config.yaml
arch: "convmixer"
model: "masked image model"
dataset: "microscope photos of single blood and bone marrow cells"
train_examples: 97085
image_size: 32
crop_scale_min: 0.5
horizontal_flip: true
translate: 0.06
method: "simmim"
mask_ratio: 0.6
loss: "l1"
norm: "layernorm"
activation: "gelu"
patch_size: 8
depths: [12]
kernel_size: 7
widths: [192]
init: "torch_default"
optimizer: "muon"
muon_scale: "match_rms_adamw"
lr: 0.0075
momentum: 0.95
nesterov: true
orthogonalizer: "polar_express"
adamw_lr_other_params: 0.0027
grad_clip: 1.0
ema_decay: 0.99
steps: 17400
batch_size: 384
epochs: 68.8
lr_schedule: "linear"
final_lr_fraction: 0
warmup_steps: 3480
weight_decay: 0.03
adamw_weight_decay_other_params: 0.05
Rows from block 9, named by matrix and row number. Each number is 128 + 24 x the weight over the matrix's rms, rounded and kept within 0 to 255. All counts start at 0. Numbers have three digits each.
# pw: pointwise conv (model.blocks.9.pw.weight, 192x192x1x1), inputs 0-191
pw.23:140126118149105146167102123131132105139117049134127119138141116136116109106133111164104121103192145122154142133156125150139153137055126130140134236161136137101134104140110134141133134147172146128204113128104134153222147120153140122109139133087144123146166133098127127111164128124132137130158109111131161145188117164104127134105149076139121138127176139151142125149127124133123114170125139094127106152152128148156104103121086133115127145112159110128110136148146111159136122110112150139114153120150134122151123155153169126090136125143127143140145140138131147166124139143135150132
pw.24:178128116093136127083095125109148131108145172137084172117098098120156129158117170115131154097036124150136131151134160128155151104176115122100115031122118132116108130134115142152139135107099105130057149074120117134096112150149138143120136145134133133137147127164099136103133133140155155192116121143139110121138141117110105133121127150110116127152109075181142143114136094088125116132140111148137149158104109098121191122144102125147167112106131113158182132126131163116150126143192123135146111110145119131101104105114139108154153139127108090135148138122108130105140115127091135142
pw.25:094138163135118098137123143134111113122139124127129109120101136169155143091121123114144146074126130088121128129128121085103108104149102153103136119099135119126128132148136121127147153154140126129107139153152128081101125080118138110146166113139131135125165110115123129198114153092116128163107114150133094147115141147115121139148121151110085095113107118126121144147119146111090144119120138131105139146110128113121130125154127123115144107164143166178121103126076123176156130155125126134165152128165111127117134108118121148147116122122159099173114127133123107143153102137130124208
pw.26:118130106147113135161129120159113095179130154154128114125153138074148115113137144075085140169115133108126105128164209147142113096159124113137079150116123126189125147132163110126104141144135204121102153084110089125119137139131120118129087142119139133150155102132111133096102147147109118127123156177093143136157122166128102117151182154128153105132150137106132142116119108077118137108139121138132130140141156126130117160127139101123119125114119135150139126127109150109123133135207180108120118149141145123171155141128134091103085143140104070112113093110105143114150140070120120115
pw.27:119165139102106117137127127115166109095129113122084128096078153108119124124119120120124140126124106120110144106126123166133183135149137097122147146131110102141095114118141135132090087118098161094124157139149115121128110122146148101162133120122130166131102094121113089169096056141149141118107141104109147111145133142139129117143105088110142144131122095136140138134113128126107151153108127176076143107099104174099124070105152066084160174145104138089121122138156158126136130158124122120152103110096121138124121146111139133146179105121139121119116166112112115108092107121134114127
pw.28:079176076167111136180154106129157134105131136110172135101139139127138128132118113135101035160121118089096113144121105112150148130104101103142138127157081172139140167143128103150138080154154125133116096131128134147101104146121125121100127167102112139095102112129136127131128144141122134134150175080178130060126129152111126117069103127138125130128113195147114143134137149123110160120194098090133144105119123112105215157069141142126096158142116128129123114153081099146135123133132118119128119139121139130134131169140132136132131139078117142130168149034132095116145133136153162120
pw.29:130115140147119145130115125140122143090114164109118146132100090117146115083146090151118123123140153121120118129137152131114127131146107148134117104119153130130111122093081129129120114118135124128119106176178124138118108120090134098123089136129134131126140112124100127111148106090134104119128156162125133138246142119117120133122089131112140112125153129129113157124131169098123139135134125130138138125114137139156142135151105120163120140093243142140099100120132148109108130133129080110099156120118100148109109152142156112221118124119093117147112130128129135120088131125122120118
pw.30:119133114180126105142152120144166118126136128128125128131117116114155095111131139126144097171153118112130091120110158149121125130122144115128121104145124165137141064143105123127134150104104117095119066125119106120164140173099138119100124116127127086092153127136139152130124110115140136108148122114121120103129125114131138127088102133114105116124129137119127112141145118120142114120137119128101112112140109161116154137112142116127115115131123143094112138117154125102141132108121131121127142122110140103124150140116097138125110106139153114111155086131117132076161134112139111154
pw.31:117121136140129105125111121102120168119131130079103121113108179114137135174124163114201130099114114114125123113147135128131107113139147124129110138139105145129136111121103135130109124135146146228122106130148092152142117148129146100127128125141093125109102075124102131131183108166157138162129125110136140129111127127160110096129127110114109137152125128104150134108143167117126123123145130153110126153129152148131123113114119120174127122146097130148104135120145142146163147117120140139099134125118103144115119078119121138176165119055119115117135110138104129115131171176143114134
pw.32:153110102079165120088059135110102122074134116098122127182119137140121164110124065155113130125131139151119110138120141161119130110102095113174149103156117119127122101122214140144132134115137120127164106118156180166134121125137106067172104109130148164113106191154091066191130185113167094122144075112119136127101110116136124117094143120169120183134134108156140058128111190098124123138091146127125143120121148142114103168132153240148162139104124185149144128124102118134076130107157191174126174120132170106141072152158142132142119145117127149127156108097107124154120129074137150142
pw.33:150138093059134123154103079137160131136136108115107158143170136140150129138139134141113126189166112122140129137113099163107138175117128115176129149147163004128157139119112036095143168136106139136106078147131114157076096146124115121110123124064164089120096111117133106120111108133122133130137159123079162100121134114119126114138126063164142168131118172092120125123107137145146250151122255193122141153155114137149133131092124132124120119116114142138171121188193150095142155065123121135143148092130129146116092169110151149140139154109101148130155087125134128099151140139164058150
pw.34:158123145116114110114102173095161146102147148138073120111138136120148124138141112108181168109145129117127150113119134163176116163165121127126153112131166134167122167159082118146119188144121112107136089145108151131109103141116137095139133123140173124122125142126119138132117128143129136129132103134110117203125110123113133129128127142135131110144127126120145118149120134132145118145088141106118122114095099068140128142191180103124159121133119162084139114106118137123134123104070125125156134125164126131121154107108116154141082107114124115126112132119114120132118074135120142135
pw.35:096138108101146137132125127155162181155157118188105105148210148176146130119125038130191117097112133122120122115140113119111139127165114132133112149137113125088123135140093154128119128125128116117136121134107129112126098162112122136144087112118139160128139127116099108114104128104108143114118111130120147122147125140133119122089086084140135122125130117129112121124121158192129133136112139092112061132112105112115118149108092092083144135151114133090149112149122144131146126127143157099131127130123112118128120136128151137129113144161109116105166128114088117162124148096098138179
pw.37:104105138108131113103106137117132128141171121125090104116194102067138109136153121087109124097126128115114106093127113100146150116143138109120101159107163124151110120156130151144130087129175123115142148117122160116096101111120158105134123111150166097147170105073100119138164144151135136164108097188125117109124120093138110164111135106140097157092113138131115134121096109170151145103123144150096111152112166116128131117108150120175079119156131126172146116108170135131163126148129118132101143120066132126111144106129182140107116117156182138124125112129090143129099190106105146156
pw.38:110137134130137118131124095141133155117126154102128110109104144172124098049105145129113125138111100107152120129140148148129131160128133132105181091122165134052132102137113125129135115090175108193137128142136103103140086116092120068131168139148133119094130116089117123084128098169126086117106166143120106147129118150081148134140120148144126126128161149126150149120122171098171112123118131143130151141127189117107123107114076098149157113127146120128109115092158152129185131109105077155138131123112143125140134138120190154092083113149083087113113103148111127124063106124110101149
pw.39:140134087123132117118126111159137129145142115128102106140148146116084170108134119143136174133149111119068128135113151104128128140116088104143156112139108102162116122118091136135106150128128111131121107128062163116156119110105132147190119118114150149128142124112108099143098104127132126133116112162124135118147145082124128084187115123124139138155142092135106125119141132114117118148092151122128142128110152059159093139154083103099105128129125150126115117131123148150141128124159131130126129147116116138091088131110102128113157132123150101095125137098082099130133146148118132142
pw.40:115118133125092153101132153075062081149140156095139129113160148131079045130134107090101155098117124141135127138090097121138123118150096118151138093110173100103132113122068127150172144177116147177126129140120091176119116112095122161130135137113151098141086107097057145125072139179117169155102138128112154127134117113151102146132116135161130146125147163144105111126107095101120147148121166093153105103151134162125113124152128162105132140117099110135144142177176126114096112129138123077129159110096109096154117084103145074157165137124122125142126159146124107123125181108146080136
pw.41:113137100124127128137102139174138112134109089132107101128128101125084139094123115144175119152092077132117101096124097159110150109148096102131120111122109127118093119130156122114116095108097137174109147129090196143102122094070126157152141111166156104163163095134118119105122124106143096150063121128085105113111101134115102091127166162147146141135131133115159139144156131121143126133147102156122105144144139096096136142129113108140116109142119129069134095149086095109159110140099126084133118073078106132064064116123127107097100128128155088135136139118136143142146138098153145160
pw.42:156106179131108130122124119145127139163170128119118142093067131117106136116113143124143157173141144129118149120127141091154134129145138092137121112142124145108125164124117120113087134146159169082139155106142126165156110062102117129130122131125089150197100107090123102128157064126119140133126104137169127102129117155105121164162127150146147111121122110095130166117131118102162116104172130071198176070161097082148111155126121072132127140112115126101153134125104166132111114189075114129117100092106092135128126102153115106125107118130135118114149130149120043126114131110152133150
pw.43:168135113196116113176109151146164147117112162131088149131132144140139146126134129109143157131126148141112106136124111109097170112112132133152156136138158139106146097130082131168094094146152116124133088130109134101167133158138129123140143124133144133126107110164133175088082149131153104047154120151128189147116112149169122139146150141118123132152089156100145173119129136150160177157112179160137121147111184101173084117170214115163144116120143132063084110115225102151190120085124128108101127114097102169122092124136124127128116146132165107132056076149117086087135126123140082153
pw.44:123145165067117139129100152131146077126130128116127120111108116133141103143134139132081086150138155143102110128123122110156106216127140094140120131107028133111158172119114130098107092164105142157101107134164139128135105135136118113104126102093154145132141107117125072117103117144138138187150139084187111154129131157104118120127153152158120104134141171142152119088118127127127096108169119145129110147137109177077210172131111138125108169099113122129174137113177155174139148086126113076134116142123150072116082159151127095120137144136138119134255166114065153113126099162132132128
pw.45:136110128135116130135114117123150086125111129110111111100122144114178132064147131184053149133107137144122118117150150137139136146128106123158093115146130128105119156147103119131176127119105084160119110146128086165139118152170134166146125132115109143125135113098140124224152100114111126136161112089129100135146140118143098109104069113130135110131120149114095099119135167139098135132124137109144138072138176140142125143146094098127175113117105178194176132094148156104067142137078133143150130133097056141164138127147141117139130133112176138125121119112119130141113135117126139139
pw.46:125137135128121093101169115121141108136126139121143144157097087127107127124116135165086113108145172127157112119074105124126117124140163114170120125133151113127130129169104106117136123112139144120128112139143187153143166179163136137133152126158113152110169106147141122072105091158103134102145142136146118141144154151135147191112183144161115159142093140107149111109104183169125157146093110137091073136133131094163133123131105120147102157110125121060121128089114155165107108114149146151108027137110139106133154124129083137141124163131174147130152155102189105120108122114143131161
pw.47:138113130144132173146120130160102112174129091035131133133150131121120141080140144122207110142125101126115104107138137151124152179158133156129160092125120126150114123116129152113157128149158169121114123114117165112092142103108129115188159128119156173143190145140123120117094021083120130107118105180137141117142134111122108144102162142123141122125107160122114130157134131076160149141131150121169154014139133124127140136146167140123107127135136116086119111098105116113127103131115148123109141112124154124145117174153133134092127131101152109118120134108098130168201123120119151117
pw.48:118132147129155120121105145139161103137130115114130153162121098140141172191138125237122120128110101110064179095149119094086094131124121151144104138137127145119142145129127141099155128117129122090141103140091153079129107146123129176168154121107125132080155137129078131135173116165140150124084123149106128119149141143168116133121121120112120116098135132163142147134161117113147114112103150104175175138113114144139117105112133160120160121132129114129135105139124148118139078088129130167077135119140091167065104145105100155084154155133102133126154122121124126149158121143153135110
pw.49:113144088135121139131118118083121143107120154156087151160132106139113088126050139144143129123124106176109131236113133145121167140134138205140121112127137164146150138131144110111127124101123129148126126147128112096135136095104134115108126131104089136103125116138151114140119132122106128113089122100117104131117114106128157163156128147111127110134144151078139167154097139109135141113104114102135080123158119138140136129126105080139143136107150137125128168095114135085093198140172126159107131163114138134138126145110103136126131151130150137136149142143132130128158143141122137100
pw.50:092101140134137172137133167130128083134153114111075111124090134118110160124186161104137115146098100129131128139130117096093135147077105117104134148138118132128109119116166130132160121108137153135123121095174142185150136135123136141140142130141177139126176089115130126157129091105118135124131144161133089142129111134122140128113162141119161105115099139117154120158180140105139175125112120102105151078136092132129137166116125094116123110129140115123108138133153137164116108120121120147065126128118139152140130094121146120108101104158147151139118142144125131139140131124096140078
pw.51:076112125144087125161192120077114152124123119154144124120121114155145080129143134172134118148132114150142083132104116157125116111157157105148119087139120131141090088140163123088152153135145140166131130139116084158127122138119140088133143142183122100120117146141146134126082115123099133138133106148104113111111117142148132159135130119152120140114095136125160153112125130122138144090138087063158150077143136038130137094116118119153120116095131133101114140111086102120128142147149106088116108135161148123152203135129116135150136045134114124144135116151129176105100155123134100124
pw.52:116116117106137123132137131155063140164135123132132138135159099094128128154158142094117130121126122155125132122098144140134114133147147140144119093112123129070125093120168144135143130146109080127100121114131138138127118104107151090153108137107137146135130127107110117099116144156094124103109115141128117156115130134144105140121115131144145138119105134149113115144100205122137159113127150116088103100129108159154138132126178151153168149134103111166084118125135118096112121158158041135146109121125154121182117135104137146124109118160188102100136152115137117139143107083115105156
pw.53:128149112130094088117121127107143181116118151103171134139091124125127131159161091146112105105126109104121133109123115123142118141129139105111127123132147150129168147164145134122069157134151092071063120152172116152168105111125121136164133142106123135126200127157079110167134140131136140139139080104143196136125097113172128117147120162122117131162121105086142118155136146113136092120131068089073114131130121080162143101129202179125139162125158092094111141131116128129141143132106172138090180120152114098158133091121135151134106131132156134086134116131116132112078114095167143109
pw.54:169107148154106116118161116103144149121132124130102152098098124129089078114127148157185146146127172133172080089143122109109120120087159089141129117138142144117181087128161151093122142125153161153125122135154089175141100110150121093108115128141121109114122116128135161137183139124155111114127106148096138150128106112157155137123157148176119121147126153117101140132169118120133135138130090095177140088109147108136138082144184122098134119106139137145116131158107122110113151112168107104159133138142111147133148124097124144151148094108119142112120094119116101094113110132131079151
pw.55:105138096131122104134116090094120103133157110127131141164115137105132112146106120114130135129124151109116122157126132109116130120159136209126129130146143141141125121139118124122107134115137110125131142130112115063145091104141131107149130132137056157144141092126132126107124128129127135118158134133136140128128128114095159113137117132179121142089093145112128120135116117124110106137164146117116122108140135132124135136126120101125100115114140132129118144121141127093111134124134116138185128130099124134108133146111135135118122117124152129127116128127114129118148094106111130114
pw.56:129111111117056131149127088085079098138131113136125155163128104148092085106094156104170124135131116127131126161094119139136151146126155139092139143121130164154132119131160122117130108098120124130129153143151111079121069144088136117120143145172084126162134117153157130141129125112100120108110141124172144123121136108111187181157137136167104110168106125106083158145079150146116140136104162103149105104144163130127133144122068091147180145138131147086101172130191145141120189108157113130081131124106117104129145119117117173123103160127159125150112126129118141148145109115127102123
pw.57:092128118116094104082126044131119139160170116126157182102094163136170120118132136145112124139142164135147125140132139151134132132145097189111100118107146141139141123143144147122117089102121119114127129137153133139103105125117125119128121133089090149111113101109120118131136115121149140160156095145110117113110118107111129117112122119147122117116125122109113130138122126125129186146130136111122142102099114100146224139140130135112104114121141125123111136153198113137142136137123121127166133114083094105111130143152112147150128139117136112123126140141110107146136137116121149091
pw.58:140106145107147108085133150105115139143177099142134103148139143134102131125083114131148142110100103088136148160106122133122149119076151145108127110108129122133107156121143125134104134112084143133099119149133103158125118107113139112154131125095100163160122102118139175122116150131174120138159104149146100129132086108141170137117120090090145154126103146165059117122144130081118127082108139109110130104091167148150161096146114186125123122149124119122119158112102120126107090101152134121150135112161163130136146147145123145134117148130138153128115124153091140127157127127106099114
pw.59:100124131137141137116129120112124112126156135141112132091146155139078074122152133140125146127115110135141075122102134127118137147128132115167136110107102128114136104122118178175093133121156105076124098126142136166141144129135134125177142127166142159127130128158152141125076130134141134143083131140102145109125113102128137154135157113108106127132137125146181146077132138139160124092143165119130134097148146187077130049147152083141126113112141114036130138143136145112128117146122102084138146139100120129085133108122129115111112112116116131042120060152191076119092103078121096144
pw.60:136128124127131144109139137164144121141155129123099092128154120148167137131134129101119128121121118141127122124125133180102150170164146130138132085188189118122099174116098115119104112150122146124094149122154088122100116087074125095096135101180139161136069150135126087149150142132107135157060099129098132131126105127136134111178140147123129140124113153116074142134149126145099061131149099080134156078140139150115116137153118140124172117145130139113126146116083127180106127113116131115156141128155134222148126118080132114124154109143135128119117131116167113076076117113157048133
pw.61:122124161163108126099185114122158136112147183153155119132112118129162103110129153145140110149150114134115120115126130153130071120147149109134136121114148146139139153147155126139127121099107130123129150144136100108120129115104138124121125121099124142124140152126153144150173146109123124100141094138150112133102128129105148126185140097140116148123146161105107136155106171131120105130104125124131149087151125147125122137133157093133145116174153166118125138099102076168127137118134122103129131171149159150144166144135119155126123089118153107123101115147134115088140130123155084099
pw.62:160061198147106089104146124126183127136140109095122148163099110138205159128110148044105105196130140138101128124122141123111104099138125164134111131090084174129101123133054169146137084123098111034123126092164184142131186085063106131101121127120136108107141129158120135128119035156118150151177093134107149134122107119121103120142098128157121139074139146138210154112137148110145100155115146166159163128135115128160146171135115152159140142110129121108073121143116207122149130139130138135096178106115088164148126147135101111121098193126175141141133062196153158129097119132160091153
pw.63:130116125131134145132116142162129131050098137158118123145159104108146142051149127131121129124143120124111140112132113136138128117115130129165103131117150141137117115119117146132102094105133165157128134122107131142142121159139118083151126136131157108137169134116124109145159161106142192139115127145133124128166137139112110123127112132135132093126124147140136146141152195127118126138119140122140084132120199142137125151130112166162136135123045116137159105123125153115128130128146124146151125131136106142119132101128150132160125144130123110127139158128081127130117122131129141102
pw.64:141112127111168117130153155135042137128140159120131084114136139124134112129111151138107126132114130135134116099118173102073122130132123123067155148156102152162113110118104118110134128119153124129128147114162151221140134134136120158105114130132188138141146062152119106149087102148043133104186161115105146176131141119197082097145113125104154138081139141119181132124116118131159161153088071136070154124139129121151126157123126068108162157189114138141099098145133163139140073154157103120077094127172167144129128092131094121147104107119157159111106131143091126158121148127117131127
pw.65:093148101129145156129106144125103140161133111146124101108160144133135183154140128166141127103113116122088167124133104122162166094141132133151122134149114102153108180113157130154120104163146148090104148137105099124122121070137136104150131136121119138111108145135137125116117143120103114129123125122089150129104155122127131117153138129087148136146104107127144081154138131142091148170149089096121115126111147110151149134143122143127170144110138136092172124128098086141151126154162094111183137133142126175152130133100138112150153098138138144142122135058128066150149100128109129114
pw.66:156132109108114128138123122142105121117156093129153121147177081112135161116123138160146104163147129099115118128144137093118158167106115107118125155149140117133104148151110131161139126133142090109134152120172097137172119128123132125108145159105114136109129125127101087109144131128127154106076136130184118169127133099138128105148149098110111127120070149138122136097126145195117126136139096098095071148156121143138139137099182067144130117188148110118126141139133165166089129105149106139144157132116118161153100130108146151114134153087149113131143132081100147137142139105112147140
pw.67:133140102155150120127118132195099160108115156137149120151132125131130164124124134110138117119122094099091145129135151151131123109154106170125115147132143134140097125112144090142161131127138142135101135094107154095131169113113120110079122147135150154172098075116131114110096110133116114170160125114100135103140143121148099140158133126103151135112152121147156134125129123126143152165109152153093099197144137133104088139133150114144135140150124120124142106093140158109180094136139116189104084101182120119096087123129126119105094102113118125142110119104139167144095114094149135085
pw.68:106135156127112159129115149092095120091138133147124113175169146182134122104127087152132118148151142113109151140113128114130117083115118115173135156134119147152107135125095140141120134147112120117129161192099157134119152151128085140130105097141106142106129142113099092111144072154142078157108102088107161115113076122131136108117119135145147142132101117137133125102132084151095140136120127126109088132131142124102111125116163142152111126155159142125142154167121174141131133128124143126170097118156100123134119114133166125082111147162155107141124120125124136130132164130134135178
pw.70:131123089124118141131118121145145116129130147125112176143118142112102122109155136127108142127151117147146141092139141113124118127141103125083115127137113110133136122133132132121147122137137137116123135131135116118106093113117132131145124122147149130134110096117101127120124132133151134113131133109128083125141139135101126127127117125117145110144122098078142130154155128138152126127157101134138103128131134118118150130153127114126130120078137132134123111135154112095139114085150135139150132128153133126144113123130124127121127142126142109125145147125151138129103095135131152116
pw.71:129137075129146121063109139121120108083118145160133107095114117120104119111144125132122095167124147117149100137110114174138158143190140099162132105116078098140111087142134113081116096124180126092108184085140111134124142119148144097204129106118143114137114153127136125129106120136174138186150134105117106114121144120163133134099131124115101150109118182123181118094128157140090120151121079119129144125162114051138077158111125112114117077143132117088105117167135112089150135099135098091101137127128129078132116131124179089139139110090126126151111143103150136119145126089101097158
pw.72:129164161124136122152105107129107132142191070146136142160151138149169142073089053135149129121173126083127127030134060125140103117220105095089112117124111107095122129125128166161112128110147132116127103164102135129097122152145136141104131135113144133088138207109115139121154106088119108157147104135185156114148052133121094091114152131141108126131110123140116032178153124150133115124120126144114082111113113116138125130130087151114101136168128137119141144121107107089123127117104183121166159129141133133130128152069150135090158138141095152110131113116122127115139103130119134195
pw.73:139149134158181146170145201105132140117120138117121172129131138138148101108044135137110140112115129178169137165147122172109194107131099155170129139148143163148092063121118063151129086140140135124143145137139142084099101099091114110109133114104110135130177109138143100129102119129105124132143139131079181143112111139174111095106145109066121117110203133072182117111063117133170178080118155126101131151109121131166114114163159110133151144166135138117122133110125129145123146174170114131093119084149163089165144119203123149146162096134144141137099142137124138130095140117150151093
pw.74:113101215130152115201143156101119133099131114125094149122143138126070114119123126110134132160088115075140138126136096072132134078139104154138130133118107104088066149116134142096081123158180157120100138119119106123161104115119122123153114131199143163112170122136148135150115140133154135094088107177146126113135145176151162095142129124219128135139125161160068120133142121128219136057153201135138151078124127129135139076135091128128173141148145130144133148156085140089141122203097118140139130123115100144154112118154135145118113151124125098154043125115145193147124117138105129118
pw.75:161127114132124128132135162142153137132101161120112123140131138117134130131147141103131131170123123146153126188139153161136138148101118136156134158144118142147093102132135163141124165115127138147154161133151147131119107090129123142129120164169133153156131102111135127133133147143119157191072140119104169137143150096205145155141114195106115073118159141122147129133128121150129099154128088160134149110109122127141155107109131075108136131101139134118110135128130132160146120142110133119191122125122134160120129108152134121144153132102132133126141092127114144131186110117134097116
pw.76:183119183092121142056135131132110147155119144124116105055150149132111140111116124133129093120113093117137120192145124101152136148226081090100125138108129112136142165130096126132131111121134121086157247145214111141131123134117145127113146088158128157157169101146158101110136120114118112137132141070155117149137110142071135111160146140147132114140144122118152129105091132116123099139147118134176135088138135130068182138101132104131121123080133117102180117144102056118160152167123140112118167130132137126155125210165101132111159139150105113172142104129093094138139096139129120165
pw.77:143180090135145165144112148084141170137086113142159095139174168120137178109171129126142136124138133090141130085153120139065073098123114089099113145164116080108114119109145124107069116149127151122139097144158088140120134150156128120129118127108161142140128146126133122117126146126104116137104127159085109139128122142140104120108119150111128149104157160131126068166160092125107144097136123116082136109138148103122139163129161112134165133134141145106156079132149123130095075130158116131131130124121172142157135124124140131154141125164128114112155116136093120101146144153114152137
pw.78:067119141142146148126125117132117133101124131127156122140137138127154126155121134134121142141119139099142086112146150196139147089139127168089135157158143156123101126127117115121248152112150132156121134135138117138129152160134130140107135200132142097165147140131137120129133134129067134090149118111145120209124130121151129120127140119113138113128127130116124124119133133124092109112118137176131102104138131149111111170114163136125159058120144141142138126162163114110117137091170136125224124148067140150128126131145124123136177130114141120144165122171090136152145171155121147121
pw.79:183114168119088137163102109182143176127134114119178153093133104135100128130133140108143147074134138144172069124151133147068127140120132082119129129106214116146158105145123137157125102111143128090132136135125120110144177100134131137171139126133189100165159160134156138146153125148145140123080126124102130089126111132121136145127131112134110114158145115117131126136139140115111114118108179106168129083134131134113126126129105114123147153105144153121105120115116111123150146128109123113156131139154122104162131078119112127133189137125173122128082082172140143100161208151131142138
pw.80:084104103116115099123188106143142152107109146141144116153162104119096116100124168149134136100129134121140121170082136116132144126119149142130140076157118131142137146150122116114102143096118117137095113171123092135114126121087143146146131129129113146144159101139131138151071107085131124106147138126118070113110116119125154133141131122119092116142127157123083134130133146152117137112141097113129117134128144137106133081127148097137144143134147143045162128129132131078145147128161088131109106152119141106129148151114103160149111147110115122137137111152127136126125148113149145165
pw.81:118158111124148158165133113164159140118115131137103146152159159122148148122094138140129119116094115134130147141145135174146178089120107132146120117110100070147132147115132141115161139166126141166147144144122145137091090086132131132115128123096135131142095122161126095138119128118146113122151161139138070136135173129124116126096144049122147142146142120118125046175114112132128121161088158124122110094083122122130118160128156102128131133135142119124152114137154085082121107119164127119087109109137113132136109141138101126107162092146145113135112119102110130135158109131134148142
pw.82:146129109088147116102133154165110133134188120105114143114134123106144136125085085128127115159147216111133126106107087130148149156144124115120094118078085137153122141136106129124124120135177123109138138119165163084137120131116145075137144122122157140093127161140101119101183111160122130164150121113104139111131114089183149128125164123114130092151115102141147127113138095151123156132117130155113137094157172148132121147132119120176149161175152119081114121103074154112147159145109145128125153132159131127143157106157127140137128139084149119127140138115074152120132141090123117134
pw.83:114124110136119119125140145121125099193097134149130140106115123130142149184135143149141131111127106112133141137144137124135122136143122143136178127108127126158129130149115136136129129124139139056118102152128134129156094124113088104135127154119150135153127109098121121146127113114137063156125180144119113131174127120135103130128137131092130131124108153106127124132143183164117120131157138119121107117120066129124139123128146072180110107107196106134124152092132146104086135123108169097123136143105141119117144138118109124200140112135161122137140100127111139140129117135119138129
pw.84:146128115130123115136112130099120108144142127114107120125128145104124130139114136092120135112123127133121131108123115151189120117126144136117115147056136133145113115140131134137102130102143128119131145121125124078106034140122138103153141141153059107183120130147155146133141123128100138119154155111160131129127134101159159110137121140160123111184162098132099134143101118126111115142144170135124153123144127148115137126119108105136126103123135137128120143114135140139122129116080116122098125137082103117115136084121133164127094113147141132133121138111120140117162142124148117137
pw.86:147119150121150143100137123142132174103109130143161105128103106143142144136125142167157110151109101113109131106119126137128069152144150134139133095122144100139135210142148085154106120144113144157109109142128060138124111134098136101129138124095128129116106164137130113134133125147123145123124150173120146135121140132113155124164124048116110208126152138069081144145138129134113154120107191118178098114155140155122117126137154099151099142160148160107149110180172142168146150115139113163109132191129147142133161149109138121147131103110155128126118105126131146120173122142145105133
pw.87:127137129147156124136130121154108082154095138151122133152166101096144157164142121158111094118105133111122120148144166121164104131139090144118096122114172144173107088132099147159123217073121134124208170098145101092114113117090154103100126116134137135155161139128077097145134109159150159140143125133106130143109129149119125144138163147115122110146116146140140163131146102100105117132129173108096173179125130189165151116118128104147113141124137107101138105166128132134177152084094149113131142129138122151102138142120149136137144118102182110109102130142123099144106089103155123121
pw.88:117156100151145112127100101170100110139129117116183104112123133125123132124083109121133128086136127127121122158135138118094128140163128176090119127160159146144139116137125123148097146105136113124128128139118123130156171127115139128137146132118156080178122125134110117124132150131149141112147140132097119129129123188110144128141124129149106127112131165133145110132115102129154136153085117132118122110145121168129129144124088116118119123123138147130138129091081124109101136152138119137152124130205085111143124130125145104141201117150127124144100077100126139099122207143133132120
pw.89:191148151129129133139122118103103113136107119113098143117114122121131144122116130125127185108082126119110095138164120171145116110136117126105093169125132147106145123138108119147078144130142146112147174108202127120112099141130114119141127087139128097134146138102104136088170134156138138152104124089124107193156127136146127144142135103144117111141144146092118137136134099126175138141106124142141109104149126165044124124147135115118113117088150117156166135120115119131134124040111143143147128143143090129138104142132132125138102138126146154189106141120129121127140150152156118107
pw.90:101132115136133148156140108118150109115130110142121108105123120127121143141121132077134129121119086138098135103127109123094134124105111180142116112181120150106106141117147114112120107141121133114118147134130109123116135144108138136123132133117139105121084125128135083125128147113121124090131108117124132142124136161165143110128134125106139123089116170138121092133170125124135135119097113118120071112132116152131130139116120112135127128109130128101162131117206156092115118129117127140170135140094146150130125133137131129131115106132119136118131107151081118152101130115158143130
pw.91:070143126157130114169131136107128169128095119127161187102101108136136124122153139119136086137124120080146118127137133151104132085189096136104127124095153114123131120139140102163152122090154121099111129114155144149161128126107125126104121146178181118135086150150160136143144128115138128108093083091150137130119132143175151115127127101116131138135151124106129105155137127137139185124127130164144104092103151132071180108142096140128151120085144145128164129147140086102139105144111111143139131152127124133111115122158125107146129113119141140161103140142180196148115162131116149091
pw.92:167104124083120159125090119117111165114126115135139105125168150138110163119122116158143081169130147135121153141147118096119155124106102138173099152128120117090115136120143156155105130130136134084147139148091090140102101156143135101167136148117135120122102129161138101135151118148116124131181121110116138143131142119130124135117124129139135128128139120146107104132110115121122102169149101112148126118111141090117124144166145098140119120064134130117132119133114061093122114122160132122105110084150111095135108149141118136138135174144124184134124112083069081176134127137116154133
pw.93:163129149090103134126144131133149129150104163111117108149169140139151175127118134118126129147141124147114114132111090128127119133128112117136116084171178136121161146133117120135079198176113137130119112144128122223139118081099116129138140135115132135123150190104078108106081146159154151123170131119126153128147124137144101149142133105148132174156154153102152131107144101128105130082140164111154089107113121124120099116112117117113102150133115107124125124128173121099109130140163116106157143093105117105141166111141122104134151121115103101128116125130119125087132126134118093091
pw.94:131120157109086078170139129140079151122148110115128148147105131108100106078120114215136131136138138085137118164116216080165152100166142088115134128054135140132104122153048151142185149137118110141122139116141136139166136131100134146121118134134148145165177094094107152129136143166139164155124149146141148138135125096129129098147093108131122127124157110148145131118123100137139094166190150176152121133132104132106131139120163095122132105110104133121101154150110123101143147133092127131114156121139091096141135160113128112120161134120139126132107078136099141113167082123138096098
pw.95:100137121134145114123115255134156119114106122137077149134118138121127113142153112129134131142126107154113130127139130101176143139160140105151140123138144146149125153136111116133141179142128107119131123130132114103137110169125138117137130144106189137155137130115097136116136146139086141113143137127131153132128116136158144136139126148103117119131124141124154106133112108129111121136136094117102128105158123132134147143127078121120109094114145148132124117115123124111095130112104126149110139126161135133123130107112148116123166109141115119133108105128104135125120078126130128128
pw.96:145156127124112124132126131148174123135165158131145099171139114135190113119122117083127132155121152152125149167148128142109124074207134152117153089149074127125118107116118126127119109146128112090110068105059125147094164110129129120117134137091133127134162114137108130128146148113148127146157138124101106109136166095117161163113118157132106100121136102093122127123142137130169104084122167146126129108146120129131109192151094073124150128161104110068136124079177168153143115135125143101132144107126150128098109133081088138118116119122107101082141108129156165058129136131104132139